A small self-supervised audio encoder (BEST-RQ), trained from scratch: norm rmsnorm.
Rows from block 7 of a small self-supervised audio encoder (BEST-RQ), named by matrix and row number. Rows with one number within an expert belong to one neuron, the router's apart. Each number is 128 + 32 x the weight over its row's rms, rounded and kept within 0 to 255. All counts start at 0. Numbers have three digits each.
After each expert's rows are labels from the 100 clips, of 14976, where the router gives the expert most weight on average: "top examples" is what is common among them. Only what is clearly more common there than usual is listed. The data: short read English sentences (LibriTTS-R).
# router: router (model.blocks.7.mlp.router.weight, 64x160, trained with AdamW), inputs 0-79
# up: expert up (model.blocks.7.mlp.up, 64x32x160), inputs 0-79
# down: expert down (model.blocks.7.mlp.down, 64x160x32, transposed), outputs 0-79

# expert 36
router.36:134136098107138145200168182147126119150110083197118131134141149115143115082120133119135150121126137132161111098146086127087096119105081081168114040135094078164166104144094123178173104185149149124135152118094101098145108134142135155157106098
up.0:157138091119143121099103122162161118220097114185126158213092180117110126107180131145143122146114161158096104157127118111136136127121117143160104128113148100160106141178124130123201123159124162146108107164104123147071155111169138115159153154
down.0:150162073042177093103176184123123119184148154182089122116106197166151090189149170104142106103072142117113100141140149183149099115124108086122068072151144138106141132171139131133170130134113144067120130119132149079105134098121121123125154049
up.1:122109113110141137101132066141148133126096130106107105124087088133094138089155185072124141163129128118113202150137138113109127145111131101112121148162168057150174101164133115132125153130141110198134135095145111100078222110155085149080098080
down.1:138101164188131111115109096136068052116105082167131121068161125132124100100107134118102164124104115052114157132170143073132110130085140140178121094150153116132101071162109112116097176141100131144129187155116108118083147091136123103087169108
up.2:125164123166110105194157127147104151079086123165106118127165133106124147169048079093169110105125155110184140119146123147106153092076129176118177118200138196106119129110146103149104115141124090154140085116124212119187095195151178132153146133
down.2:084128149124114123132111138104123092123128182100039167140172146166105134099105092124176121152180079113170043047121088139138109140125126091162155118102085139133194116120145119159090111111051119139162085130149112115131120143181134170110129202
up.3:131122142120171162140125081157126099186130056148153150135130134136156130115146119102138105119129142145118148171080133101107159113130117158113117127189157147095097044180127121158188099085125150146089125097109105107124142163126160133081125141
down.3:132083154125118103199130127108132125124106107118140085127074135105112177071182109142164089174137126127099065116088115149111104167198071158088184140195053082153080111141149148135126127132106126140179145120157118206129132127095104173105116120
top examples: voice: male

# expert 15
router.15:206125127145101142147062091078103177127183135133179167147144140121183097109064131152087148109140174082139068131145141093102176161157102148150067069085125123198144115149149102066171133116117129171077127120128166100144083138098163164130109082
up.0:108121131132136100144144095137166150110119163096168124142072180103163145085104109160090138161156196123166177114110163127158067127159151182099104088116085133115148068105096109135117121112142088119145131135175154158101115110180127147112117152
down.0:108137110115107136106065136137109168112117205153154107081086134119151098094104205089063168196134133140126173072112065157041123131180182111134100108131161165149156122125079178104141161127090139108141145096173131094185163091113116176134174196
up.1:101129154157130139128108126132100154144135133192142168130144186133104110157096170140082090154120121182129171198143095150090110084144069106111196045175163151065131150144140147112126199104122133140110128131178147160130083061118145104123135157
down.1:078104142106089110135110158092138097087181119152153154124133109144121140152089135150102145148110126150109187163108131137150108130164153151109186143081094128150109054161136125137093122156153128141172128167107167101203100098120128144100121181
up.2:134140141132131123128180065123119124105086097128092184142156143190045122076117112121152139145117157132120129132142136086176184201136086137126147080154114090156169143127125120076093124101121100122121107131103113132077176129078083107123094111
down.2:141136124158164132132106099118128082094106094091181192096139137108064120120130102121168100154139132142150173091168148117100213090115155169149130131146166138084112082116152090097116118110094124148127168172116143116152179160123152136137124138
up.3:110120140094130065104154133175070156101125142131134085084126142122112129157118176144139153163185077087077101174123106136058154077119106136112116107078091192090139132200157140105181130105179162112095105058128104128144175139134121127086128107
down.3:115085142084149164130141161108118159147163120061139053082197077172157165092181088115117127150115144117136131157123125115153149150134155106131139119146157127130066132132162179070119110129074081112083122135139119104143068154122164093146188140
top examples: voice: male

# expert 22
router.22:147127151123155105147126131107128164098072103174151129106118172117105149147151139161096093100171111139184112142128154147074117136156121186142132138184102093151107076090150136159155125095183124124154090113164098148174134121105123178125129100
up.0:131115129169086112105112146139197152176107172166154089130077136090178090091124099136129125115131174132119108113138182112127116078118082131115118118140128148162160133152134082097097151140102156169092109182153129143189146121176134159128154189
down.0:106091178104105193092125169108118091115135224083191140145138130163183085109151024086100158123118149124127113105136118178094134209147107153123190162144120088153165116203113067142111105158156085135140187146150051161166109084101177099115140112
up.1:157098136101096081150110103115092096145168149107121115177129162100116146117091165149157192143142127186162145136094141112110175122131177120052081119123113142120143081157121080167157101154093114130098099157111150095122155083078070130129093105
down.1:146105160105077155126141208139168158135119167098165175112165160119132140143143139145136047118130130075145124131100113113209096151154132094098124174097134126123103140134133166162091122150139146085166134160097156142099141090121108164128145145
up.2:101132154082203089095118164164127084157124134155051139126144130115154112126177129126197175076119098136026106087140120149031155125116143136198120145075135121141155130124109115120114146182168163131160138070108102123119215167149123087130102122
down.2:064172162144142072107049136140197177157114201181119147154119111108141124113097138105155104077163152063185126124069143176148060147107116153127108132079175057099168106123157154120136121125137102078130156122155126097199150145144103138169156097
up.3:070112107167090145197146107130134096110228163122165136150128136085102143127141102135115141158170098138094134074105166150083197136143149163092078093157149175110126076114108126133116136153114071038125107070166140091071145083145103134146100122
down.3:123145066175130115131084172093205178143084126151137146163090141172128117137140128111094128128089180092170151160113160113146082127111128158134120169119147146193113127091148178157131169133096162124054071140148186127187158165120175156097169142
top examples: voice: male

# expert 57
router.57:183155122142118155178091166116141156111179156151128130130139189142129146082118077130115161097210149136178187162124082104100182107138082154164117164106088097149153079135143114163152132150141125138058164155175104191149152148088149163148107114
up.0:087087115226075112125065056080107123119097140151122138127150120205110157126117140104108123208173134135137172172140165121125174123119140076086093130118161136100150067066110124160151151077157107098130109101107092105184095184099107158080113108
down.0:099146143108138160121130110096040145144153178060142098097148103114097154109078062144131137139188141134178102134140093134096111142126072139110156094153155103131167083181142141100101141090130122076148162111075166112124085160141146171133175149
up.1:102125090181144138128209135139158152142122071155095130170174118068125152147162138137141141133103129134135115090135137122105201100143155155206048149125168094107196146161106133098187211136177107187104133090145107112071108153104029202149122144
down.1:079055202040108073124118183131119101086064108098112115152160140158097118118167082098122130101120107158093135123091193117145108147118198156093120135142097125102141094132111160106146105118124195094166053074150122158119128032146100123097125151
up.2:111092112200141149156075064160121076107147121085134172130178124073068117148124082110187144085163137138073161183125121138120126119160105130134153057129079110162126084145177087121049131139108133137146104109098079132078104093130144172106171170
down.2:176130111169143167164173121114102125135087024117139038111074170086186105098164126147069126114171140114155121107148227178075093154137117154142098165149112163119151078076146092109120125129208183149088141092126166108196171158159128143107137086
up.3:122136139110086124053127129146142144155041144092090151064131185120155137156081152142195076088155137096143131110182134111165163147101105069074139127166090094142186144182115079109132147123064146115164090120125171073068132110103167112094133166
down.3:134205132144125132175142070133239106132129153146101132144124109206143148166109080117122131141147128143136116098069179125119091098104171063144156144150204185114132218120149123169118101117126116110135106075108154097081153144109117132119115083
top examples: voice: male

# expert 23
router.23:072169085087123160129136190160144102072132140133137128045108122151160131122151166110152111197157098098184138113120128111123074104127122095075165150153128132093149154138153140136167093133104104099155105080135081159176165167125103193074158146
up.0:182076139098150161104119117070116108125099084116121112159100129147143089131130103035111130105073088135125173115094090136119120138116104110139146124092082131060083120115159128195098127145149152054151154164090106136139152089146150144107123087
down.0:147151130098107125129170170160127122094130156102099140161118213142092126142178211155085186070109121065050100097116139154133123161137143110107099178204193087096099121119162165096135094150138186092162154108043161110115134156163132160127098145
up.1:094128156139186117094115136125156105149062168171113136097125095136145160115120087122114154158150110122137112109156155147113114119120163109143091148154143135158154125095120143161142125179107099121178138099140102177172179186152069106107126070
down.1:150158184196182126130127108158123132107179165152170156100167102086112088120091078148149058118189138125096133133160160105149155101146136128137156082152111071134096115115153099151135101157119170115196113124086143142176156123079112134104151094
up.2:144099134147147081098161141126085115135158144118127148139083165083111070143120087138119102100110147160099137083127103111117142112123127101148118109118092122083135237177116168145130151169145094097140133156146201116144116140122134116170165164
down.2:132143156141095149116109141102205087127151122122190147186163157148155088113148155122115152078192143060125122149084163064143134152087098091110178136108131155108161137149158187112102119106108160135099131123127155107205136105138187143151110155
up.3:172088081144194086123083150125108156096177174137091099158163117109170095120099179108124110141116194161125145101083160090142139053107124154165120118079140088113068151106074190106131182129120133135161088155104139142133107108084147095202179118
down.3:128125107106112108130032098100170121142135167168060087102085121149107172094129127127176135156063131089144126125136124141114153163125120117101110128148130145091099203117156157127154132073109119088154116158108129113156185102144073156222164120
top examples: voice: female

# expert 47
router.47:199185092177092119146162151132118074115127137169121098092130128178051105137126139065098145168155160175156116126115110100164124123157139069181112113139129104090048156084059103149148138166199067172130120144070144171156137078102091151185132114
up.1:140202155072134106114142125146125139083143106165074102091139147157154117188088127130120113183102158070100139133160152168101067099145143133087145251141177082082158088164173108153036153093131165172098185140104093100164132084153097135103131137
down.1:168145119110128175120129174094126145105127069117074132137092084169201075186103151181145183150139122059111081090134144110092129108167154125109129095068107127157093121136100126155153112105138117114130094099159085123135119200119178079089155061
up.2:195178137093124105076104166145127096153127135160066159102149158136142110186077163103158137109120133183174121088112105137105153105106136100136137090110179135083135119169087152124126163160127172104159086138125207120131118136137138060183163094
down.2:134144104144150138141116137047096172113110116134143164122117173139123114116104136147083100114117118135184114118081105186152063108167118178171105107116159114111137179127154088172127119127091169165146160127084090120077136146170126131164110099
up.3:095082165106126084149095106131112153096155132122107207146126150108130122181121131110115104171155135163092078120085093088104141096119123173111123123126094120116141201138133133187162110116143113155118118101134152186098070115113136087123152180
down.3:124110073132122146112160143101107127146140146078105148098129156104098140158086156161077088129134131126182068127137121172141131153124142162074108126092125151170123171195134118105135156073174098116077101202099124124158100093114118171113131131
up.4:117134139105159167082131093132098084083172150107092120122104130118139139092140119092094085166128107128140136138099132127041083132095131085134114060149080154125151131139144112146146147066087116061143125109172079185088165094120166151101113136
down.4:136124129198108152163141135175107138140140141098180154074103186086146130070130165135120109097100093206073129108175179087134156160134125088113100143131145121124110103077153059187147123117180138159123113111110146083146147128149139133125051146
top examples: voice: male

# expert 18
router.18:164141075120104067114124158145144101142121154131131178118085132116143113150117141083108076146098208115045154082083152174062150145160147204141164111104146148126114154104077096076107158121125143109113120070178120070062151045107081100181117131
up.1:165143150138148172125093137134170136114104092087154149123116109087151100078122089133094181079166111122119115118112152145106128117139150155151148163097117150132116095120157129116055126127163143166048119111126141108099095175148075096190091115
down.1:121158103107110127112169126135148095154108201197122098144074128122117161136119144151108069148126113083203147117140146111176159114110115094151097092135112186141066133071178090093180166118179115127128149156112135124124132093167123110105151134
up.2:105115119127159078163127119142177156157142123154092152134141144125125091079094159121116087106108117115145140122083121112153128069100165165095113088152157151093084187097082104143095157114132149059111114139164104138094074071164093166135162197
down.2:105147143126117168131151199161101138071185170182173141172146168105123085121100118138133109066102122135116113105163133099115181119114075098161188113143084111130230161184181081094147131123149117110115063091171156147172099156115140089162129183
up.3:114132156075151120093086159072113089060157178149117183132163125162096111110100112127195176155141143154115107094125148148143118132136150159199110171159090153092159064155121154135100192102151131134191126176146199077148148210140160136115113066
down.3:136119148122129140093126221136156157084095166192164133100137147147109101130171144131077179151095109101142106132121083110165058149122124165078137101203129097142120098132118115079135174136085107141108119140101117146090105129105111115099122134
up.4:112156084163100120113111106134157149109157170093130095158128108132136179115105102128110112185178190139109142116129074125106218117108156177150105130072144125158080140103104183137185052160110133148133101149117161128142092157096180127151146100
down.4:060092085126164117125171122099147159180124166069108097114100124105095128133102183131109155090144109135094180159157059157169152093080158094079134141150116058102105146124148134117224118127110120143111143160099134207133104163117139136159092179
top examples: voice: female

# expert 51
router.51:071147137097095144150101170135154138150105102125116114129174140169170124137117100145107151148085138109117181139096145095114182157113125173129120088089166112116095187099119170125158126164156173130160172120129147164106097110145144156122183064
up.0:146126110159093131134152106107117150173128127174174090141170100096156105136182152134120173125134102095070120114156117147146162129155075119124098151163099126127149110125137124133132162121128095118126166107134094078120118171101092142109087167
down.0:130167069079187049097161113206181149089101101140101101113140141165138110129167170104151142215085186071177167168141110139125116136105185162110166173127090197139091195116128106140055147150128118181112155112137155132186095172100158153151117092
up.1:079082121158136071129094143121123123128199161138106133136132134194163088074150084091173130128132114082126162064083083145144164119117124121228118137135159152125141103100104177192079157142176137082119129105164091135103159158122149154132137138
down.1:097181183181103099087187108134100135133148080146159108107122153141101162141147125069141088171151129120194183133115157082069124148146186089170072137130159110149191109123123081111068136111136055112134160149125116113200136178145121123145137143
up.2:086108083100106204122114142096172166125137135133121086149097098179171145139098137145078113086135139117182088090159141117223134116163191091164175132121143148177092154079113143167142080113189063147120113116135076106190192153159109158144145064
down.2:114198190121097161092157196151120129110127163178168161129107081151127173123126060123105200106164107153150157093133079118136105171117152131106127112195100123175154106137089114172182117154112088113077137141194158143135176126141130085115121087
up.3:174164130141120183113127161108097123119100200137180098128044103093104160162138183176085161122138133108123172079167115070178070200134120104164155130155169132158147153143144165130188122162123121175155107118176170045191144126151120131184124167
down.3:123131159158113087181166114107104152131134156077173128163132148147031139091160125191087190103165082160141094071140165106160115154070123145093143140122058080152065122095150082142101151132124104089117187102125119126104162153095156080160090144
top examples: voice: male

# expert 50
router.50:117145153106152218165148118093117107120100086143165137132171129175180156119116132136158111202088125136145129146091040128156112129106200107101172123087139131146109112126178090101167098164140113133124147104130145165177153166129126170110179088
up.0:127074167130160133189112140108118147105089154158147132086115137095100128126124143114108172126121171098185131137127157117143090115151102110119125190089142196101030099134124120165052054114148126102151108106135133181186141141119064160118119107
down.0:116110120110133126061136128167145151202159200069149156107175104155102126083094109132103194143166112075083134104089134112045112145126123170162117075096083150120123091163129100136045180136127114118089147096101087125078125113150121116091072109
up.1:138089159123129131109125149147098113121180107155092139145131113133059179076227101127117095124132133160099137130160087145114127147096119149149083153090143104167125159101122112122159112128199098109071112105120136156176167125099170128112118120
down.1:121122078072111111137150149178163112100089144130135144088092138122129155125173085087145105128119108100156152171098077199160137117116167160152150157079090167108121161159147142106126152118156095130182117139107127112054156168138150172142144151
up.2:105099108188112161142140121113143094120158138135167115127140125090128137126134095134107096150106143144154155154169152167173124129146110117130117131134255099193180136075138157193061163124162085104135154125142098119115091089123147154124151142
down.2:121136099129112133161163186117107162137222132143090152114124159151178121151088116093123092110139157187135121072172086102211120105123159126127129094130096073179146178151124134166172126165107106117106135160129131200124139110111118083133184102
up.3:066096173187157138148143170125150174126136152164146163138160093118110173112147100139155099073163098148117188154163110125126175160090121085119169167143124117171149180158071135163136111165122101092192127189183121168127099171148111156143160110
down.3:196167123112091124145159138132109112116205098115148195125127101105172126101083156118091125129103103151149167111160067207077142148074134171063100183137114048133129120136081106128162120153149108090121142123079136141078131189124084100134136106
top examples: voice: male

# expert 31
router.31:144137101086163142095144134067103071176153108142152152133089093102181167174159130080152122121150151100179099117114104137097145108128136126144101093126100183106200167150192079099149115106157128146068123118115101084117093146131164093122119076
up.0:131196170126073125123156123135093111097113109104131091132109156097107133117144080146154125091134131134168156124105115117132088175154160165143174123109064066108177121082150135088097121110055150111169143150130135142072173125129115063074157120
down.0:108161170095156124118056136178181110129155161091131102150076169146105111078100114119165180092109107121127111126119126141107140178144144155172181158134120121120132140201085116046156132141170178133156149085094100095132161110139054128142104100
up.1:149147153122128182106123101098140095132139126141125110130139170107139095117178135161122087194124178150105138119149139118106191087122136122213180175162128154110146172142087117106213150136130124145088090106126172114089068117145142103150131117
down.1:153165130073146121041182169169115144124134141144127138129131111132136132138087091096158096070101125093133143059111121181120119161137156152148061098123064168141079136100210123095128137144129113155140074143151018137138094041145177117131143167
up.2:120121144148097100165140116167113110153149162092150123155133170090097189092108167153098168040146114160123114186076184089153143144119182109172094081172095112122170122129136142128130123054085092107134107139147152076143241139121125151115127114
down.2:111172118180148109124150057137143124137133165104179074130150113193181130104153113187109123122162176133126161135066190126067134121126119151161041144122107170133119117079146082035106091146170115102091137148130182124139129173132126114079087120
up.3:153124123158145107141187105115103162122171044139120098137127135092132127139125142078140048026107146144154118112151083150143126126123169093093136058147177125083101127136121169109105095102123113111174122136144105120119079156093181083189141146
down.3:147185144084166101122152107102135129154119096105076131198191123184097153117115140098076055081151139164138124114094126119135179150104116106157129095118169152113106129176140154145163138122066171116108134116105078046144159106119184132143114037
top examples: voice: male

# expert 16
router.16:158174104192084141149127090112087130139087132114111117147136138150083163206059167150098136050167125145156119174094176106164080170185120156084098113148163152120077101099184114123142104152131108136090102159105128115082130089131154122079122119
up.0:167090105085152158143067138139105113191126116143094118099123161108093132168187169155142149109094102125140102163152168108086139131133104071097142121080153099111185093085105167192119110140131116163131115067076126151116138136128163136142091144
down.0:130100166128107118122098163123080136185167122101138176102112143183093085128145064107118123099121126091150080118087072148160140121122108104219133118134129093145144149139143197164147147095096199108119134185063131107096089186159146074139207158
up.1:107139124120067162115152134132143119109151073080142173152170150170154065167107118188086140095089104149133114162108103114126139124131108141074153083095111116154146101175109111131155127090098090105140140069054074160116129133088112135147117110
down.1:101150113161111162092123119107140106103088157116132177100150106161120109124119068090147131088099105097137172089121081155167132151112171169130095164129087141138126156107090114136136120186115153132164047153202122120092112159183111153082161097
up.2:150146089144172117145166126122103117112223149086118059176137148088143109140102165128143113149129186122107168054150159110113172116147152085123115097101164129116156135093143119145182068100155157063115089119109122120156118046137188169188142115
down.2:104094193081142118147134108110147119150131128124120156141098109136173161097172186112110037156063139111145137138163143166144143154122184106112182111130151151145105120096120156216083138129084102170193126135179147107099142140182171104129101222
up.3:135099098132122127084111096084123097071138076142160058134153107173195154130140152100183088171166144103166153117133152169133146116128173139093104140162226162155157080101132103103131139080150131134131116144143079087160131198122154156135124095
down.3:114129096191168163088130077085087116143154129100133168127165069169100123126180109138116144070107142098090111093101112108170139153102078147183087102159159173124131194072038109102183108110156137120102121176162158058078136070110154107116138068
top examples: voice: male

# expert 46
router.46:120134199168120168152087119079140154114161094146089136181165075145126114125118115112153131173170109073163110133095133146127126116158087119162093103129111137177097113139100110106144116148145136158147156134156160098159081109155145221137111072
up.0:127106109114125078167142103131136111125123180073142118078143168109105134111137108159127110199128115142109160166086111138111110106122132142136146082108106132126090055151112130167136228096134160047136151106171109088132065074113131096146117172
down.0:078144117094104136133082136133125114166122048138148087121061088155116113085127198128144108103125118128159136176158091093212153141104114193155092147108117173173139092110102091119171158127106160154154149123096122071115169176095131103110149120
up.1:152099126152100126122109074108133123163141085197157108112140141130147128168090107135179136187124134173149077072127153097158095104136131102108083082146133122088109139033065120175203155121173143074174092145133101176106115138130169102161156134
down.1:126117117092195045113157135179113127166212151159121135130116122126102159108111129120183122157102114148100148160133128118164051101139114171047194114166128112112130101154132102039134126113099144058144103130076088108146129151076134075158157216
up.2:147105152044138151121115131118120133154122079109091164137136129208101110156090130122166165125066148114113150128125042103194127136107162101156130107154120148173085181183092097183109113091089112178164144160130115113042107137098126060141115077
down.2:110131211085108142151118156134076115117140142133105159104155110130160134131092136108174124118128128161179176112147139118143158141073149141079163141138122064132230122182185146199113074140122074176163113108194084116201109063112116099120124149
up.3:121145100116105144148179166108146160139096078144132106149135130114158126134116112099141120045106091105101108092145145144100093122170102155152127071112109103130103115204109116073098165139124111219121142100133085146186171147148147130124124187
down.3:148078127070197197151189113160115094120141133083093116131135153160138086144101179146091128129116141116143109114136056134161179131129093116190101118090118165103105167098084106076189067117122138137104115104121055087127175110185093125104144103
top examples: voice: male

# expert 13
router.13:118156151148122163165156154120085103120120093149157124124068097148085125162136149110122109217128140127152148168076140191098125080071074086177194138091110168077080130113174150145199086133139120128110119143132134066147110156110129124124126122
up.0:150119122160150125099158129141163114092137087122160130156108119197203064095119081131120134230161147127081106070193073106169143093114090106138116139160121127148147100079114127174197127135119110115068131140143089173106106155135098142168116094
down.0:136153068115179148075088111114065087125148114109183125106101116083142144130120178142159122137118132077130078120112100128104095093100133089110123117096112167119169187162081159086179193168137149144119082068158103083161107127139156044179154104
up.1:141074099059134149133130140086162095166089142104134114147097135112117133124138167151128140107158154115119109038148149122121146159130192095142146101120168168167130145121075117175174164172047160140154127109118209100174166132173140103126113131
down.1:114108133129096156173093133114127148132211149109148163129067133162127131116115159111144102059146159147157147137105098120120120200108146100146121158129107075051136148142141200154184112133081161104127111074161200113183152116066191059107106149
up.2:137086102103130076143123121147145128153093139090117181139151138151096113102109168148146128152105079148147167122090097134148131162116140129142229130148034158170153074196121073115127087115093127084143153172114143115102102146079146091117143095
down.2:102173202197112141125129164106175137155107159165212093096076131092094147100128166129090193106086167112145104122117105141122076141149090132117197148120128175165165139147163157158168167133146133162115146134185213114169200135152100136166129198
up.3:070208164104162138184172151124163151095138111179150166106153111093152108158110069112108112124092142117154140099117088194089066116090109126119143134138111141112107168146156134154099147126101147147160188114106067093099115173118112078131129094
down.3:177111187151092123155124162139157180120077158125178138069098171114063218138101137131121170162087119168119126082142097135156064106141096120080123120137180150100062112097077109157156139159140098125121073110139150112083174114171097137179146092
top examples: voice: male

# expert 25
router.25:176097112143122121189119062136097125130151139125079105162177157136176209132134143114124172143201125173169155150166124150113116099125169129111085141123175131114176137123148076136100136139112132166112150189148183102122085160075070131086164179
up.0:160183100167142108106164122114162119120136106126107117134199137163107073179118136139104151153144138109174128101126072094110211138105115040063063118111211129140109185117106165144221114099090138116130115131118130151172126159132166117162089122
down.0:128132137112062133136098136160060130132218222108084161155078182144072127155107164105100104103128132139137194119171092148121109116145117034087175149147132107122120088152109153121127114098078137111162127161144118153123144104144179101122126091
up.1:151105134118118145123171130175182132120104057108181030131122119101153178153214116100120144108163097147167094175119171121123087124150125062093169140166156164121147110093133123119122116118176136109071140110136107118146168178115170132067119154
down.1:180127145160125127065148116116158124107094201158155167132080186145122136129150166142113150222098150128148130113168167124136082140127106142140112163132109101147115073080126119054121054157144181126178151114186127117082119097143153162093199157
up.2:159107079223093183173072099147121150116117172098139135149094150098138161106126120135112109127170137148120126129176165146142117077129111112119058098146147112107112117091208146180070157157131112133062123169096150093123036156094123166124136083
down.2:128103165124124091138137096164182111113140128098065135095165111069142131124135148101142153100097155140151102137159124139179204106076145157109136149090102112113204126122159097139076113116140160118123150111116120075140107133108136111152117099
up.3:148159098117135187156164176125089183135165150086107150109175091112169126139101165121158122103116173112078116145113154111169120091134185127122110167152084148097127162146182112170111139161103067127120166162118187154084090068127100115122083123
down.3:160114159082101142084117099111129140109087055175093180110154077125144103129142065090110138132114101109132104176148142164134104075102129157151135161137118051151132129107090146132087149105135129163136184090097135104138080190175119109099100110
top examples: voice: male

# expert 52
router.52:127162114133085136159113149105175117117102096143156107163206166148175123141152157165101134173080140170186181082142141132123094120119133121107109095109150165152141098150111126197172108227135156110118115145165143140143156143091076124142158112
up.0:147094126097173109139155106150071140130139133102137087186103057090150121129090125091069081105104121066125160155098094118090083144118133172108156106115091128120157138179171128138089157144130101071126126145121064144172101079129066140154124109
down.0:166098115121118106143124129168121158161130106109076115112142126185130093121055205125110118119119147060178104202104077117133161088091188101139098152149151165082123172172151141157180142137152143196148118121133097097124143151171181163124107123
up.1:079149107131146130080166146139050076152126114138074163144043135163137114161094086099106155136100114216124118121153086127169097104158155102157131128181207163163126119129111121153130167140105135095145120139121122162133094096116112144143160146
down.1:118125129096104105082054152130166152118124115142131139146193076105134127105093156134147111198168098129094105168134118172124154115147096172078133155104071172098162122163131196064118117101121176082113123152098149132036147127107116151092097151
up.2:165176139133169147141120109134183083119152107107159126109128161099152096120180073089162070120113078115126110130156172144062140129097110103080127130088125134149189099181177149173103151101134110155086132120118069120172083136134140199117104169
down.2:097075102165132126159120084167118133162118124159074109117173134103181104095141147186156052148147086127158100138077131120107142075103163136140093122101172115215180138136131108120086145125128088147150136131122025146084137222148079144157154187
up.3:110163140144148104148134105104094138170132175151122138131068141081100153098166113105072139178119192130188130160126168122147101147087139175142102088126095188108130093104150135149123143111145115102179140115123142144093148133132137113075152130
down.3:162063112133183129130100068106171122202120066113125132158172115157178143095121117105160114170149154169139106103167175187130223106167086124137144124096132157129145107091172106126135116127129170136120119104144121138149096140133094165090119091
top examples: voice: female

# expert 2
router.2:122103168138165094122159164131198208131122117118106135142187072153102129046082119123108190120118117137178075145157139160098148154120090152125131140123083125189073145156115137170186094132126167123126063122125127167116126112104115152169093120
up.1:141086103134158133166114024123121114170132143106131131120160154062133101092123167157147116158146186112114114159158111104102157096099139137131075135182049077095115088141126190192134143142084134129172106156129127090087126134104092157092169158
down.1:132138152169127149109118105156161157143164142159139183159152125098108155145184082142104073117140155153178115138088101136164078132109185085163196108150153080105092174098149140160117127116173063113093054124137142123059131128101146113180109220
up.2:154169144111081162180129114158119117094135150123194168114121163113151111147123084098126113106083165154147118113104133099197164135102130161144150122188088072114112120131145100215132128157086085101190112163111174077098154098113125099133110138
down.2:097086098127170140147113069104094110136204143137137133097130111079177132161169096092133100125129131125165175108173173136098148116110126099100085093108150088084118116078140113217145101096231062111122130084097149109124104147156156135089136167
up.3:106153153065095185135143153109123136117191172126182204129194126111106129141130111148129138148157147164108121104117079133156126140107107109183167199139109133089174174202076139130087140130128142098175137065105175097150120099147109106133092107
down.3:151133174068117109125160102076119140152110089167128057133159064142199133142172163157135152175154132098133116130100148129079097168113144158133064140069143191111088131122194105136118156116110198145129149098189105091113114203156144105152115101
up.4:093095162141086146128099112157084170115130185091164123152134144123126127144160110152142065179164107160135177115138137096174068104111108066141153128166157108100220139123116144174157170133134057163175115104123167126126132135094136124135066096
down.4:118105129068095194134146091159098140131116154092113147149182147126072131135182146112140124171096105086120112190132152137132087169129105148123153134106116125122120126144152068145119133125188097103085120136127163111139143102130131075109095149
top examples: voice: male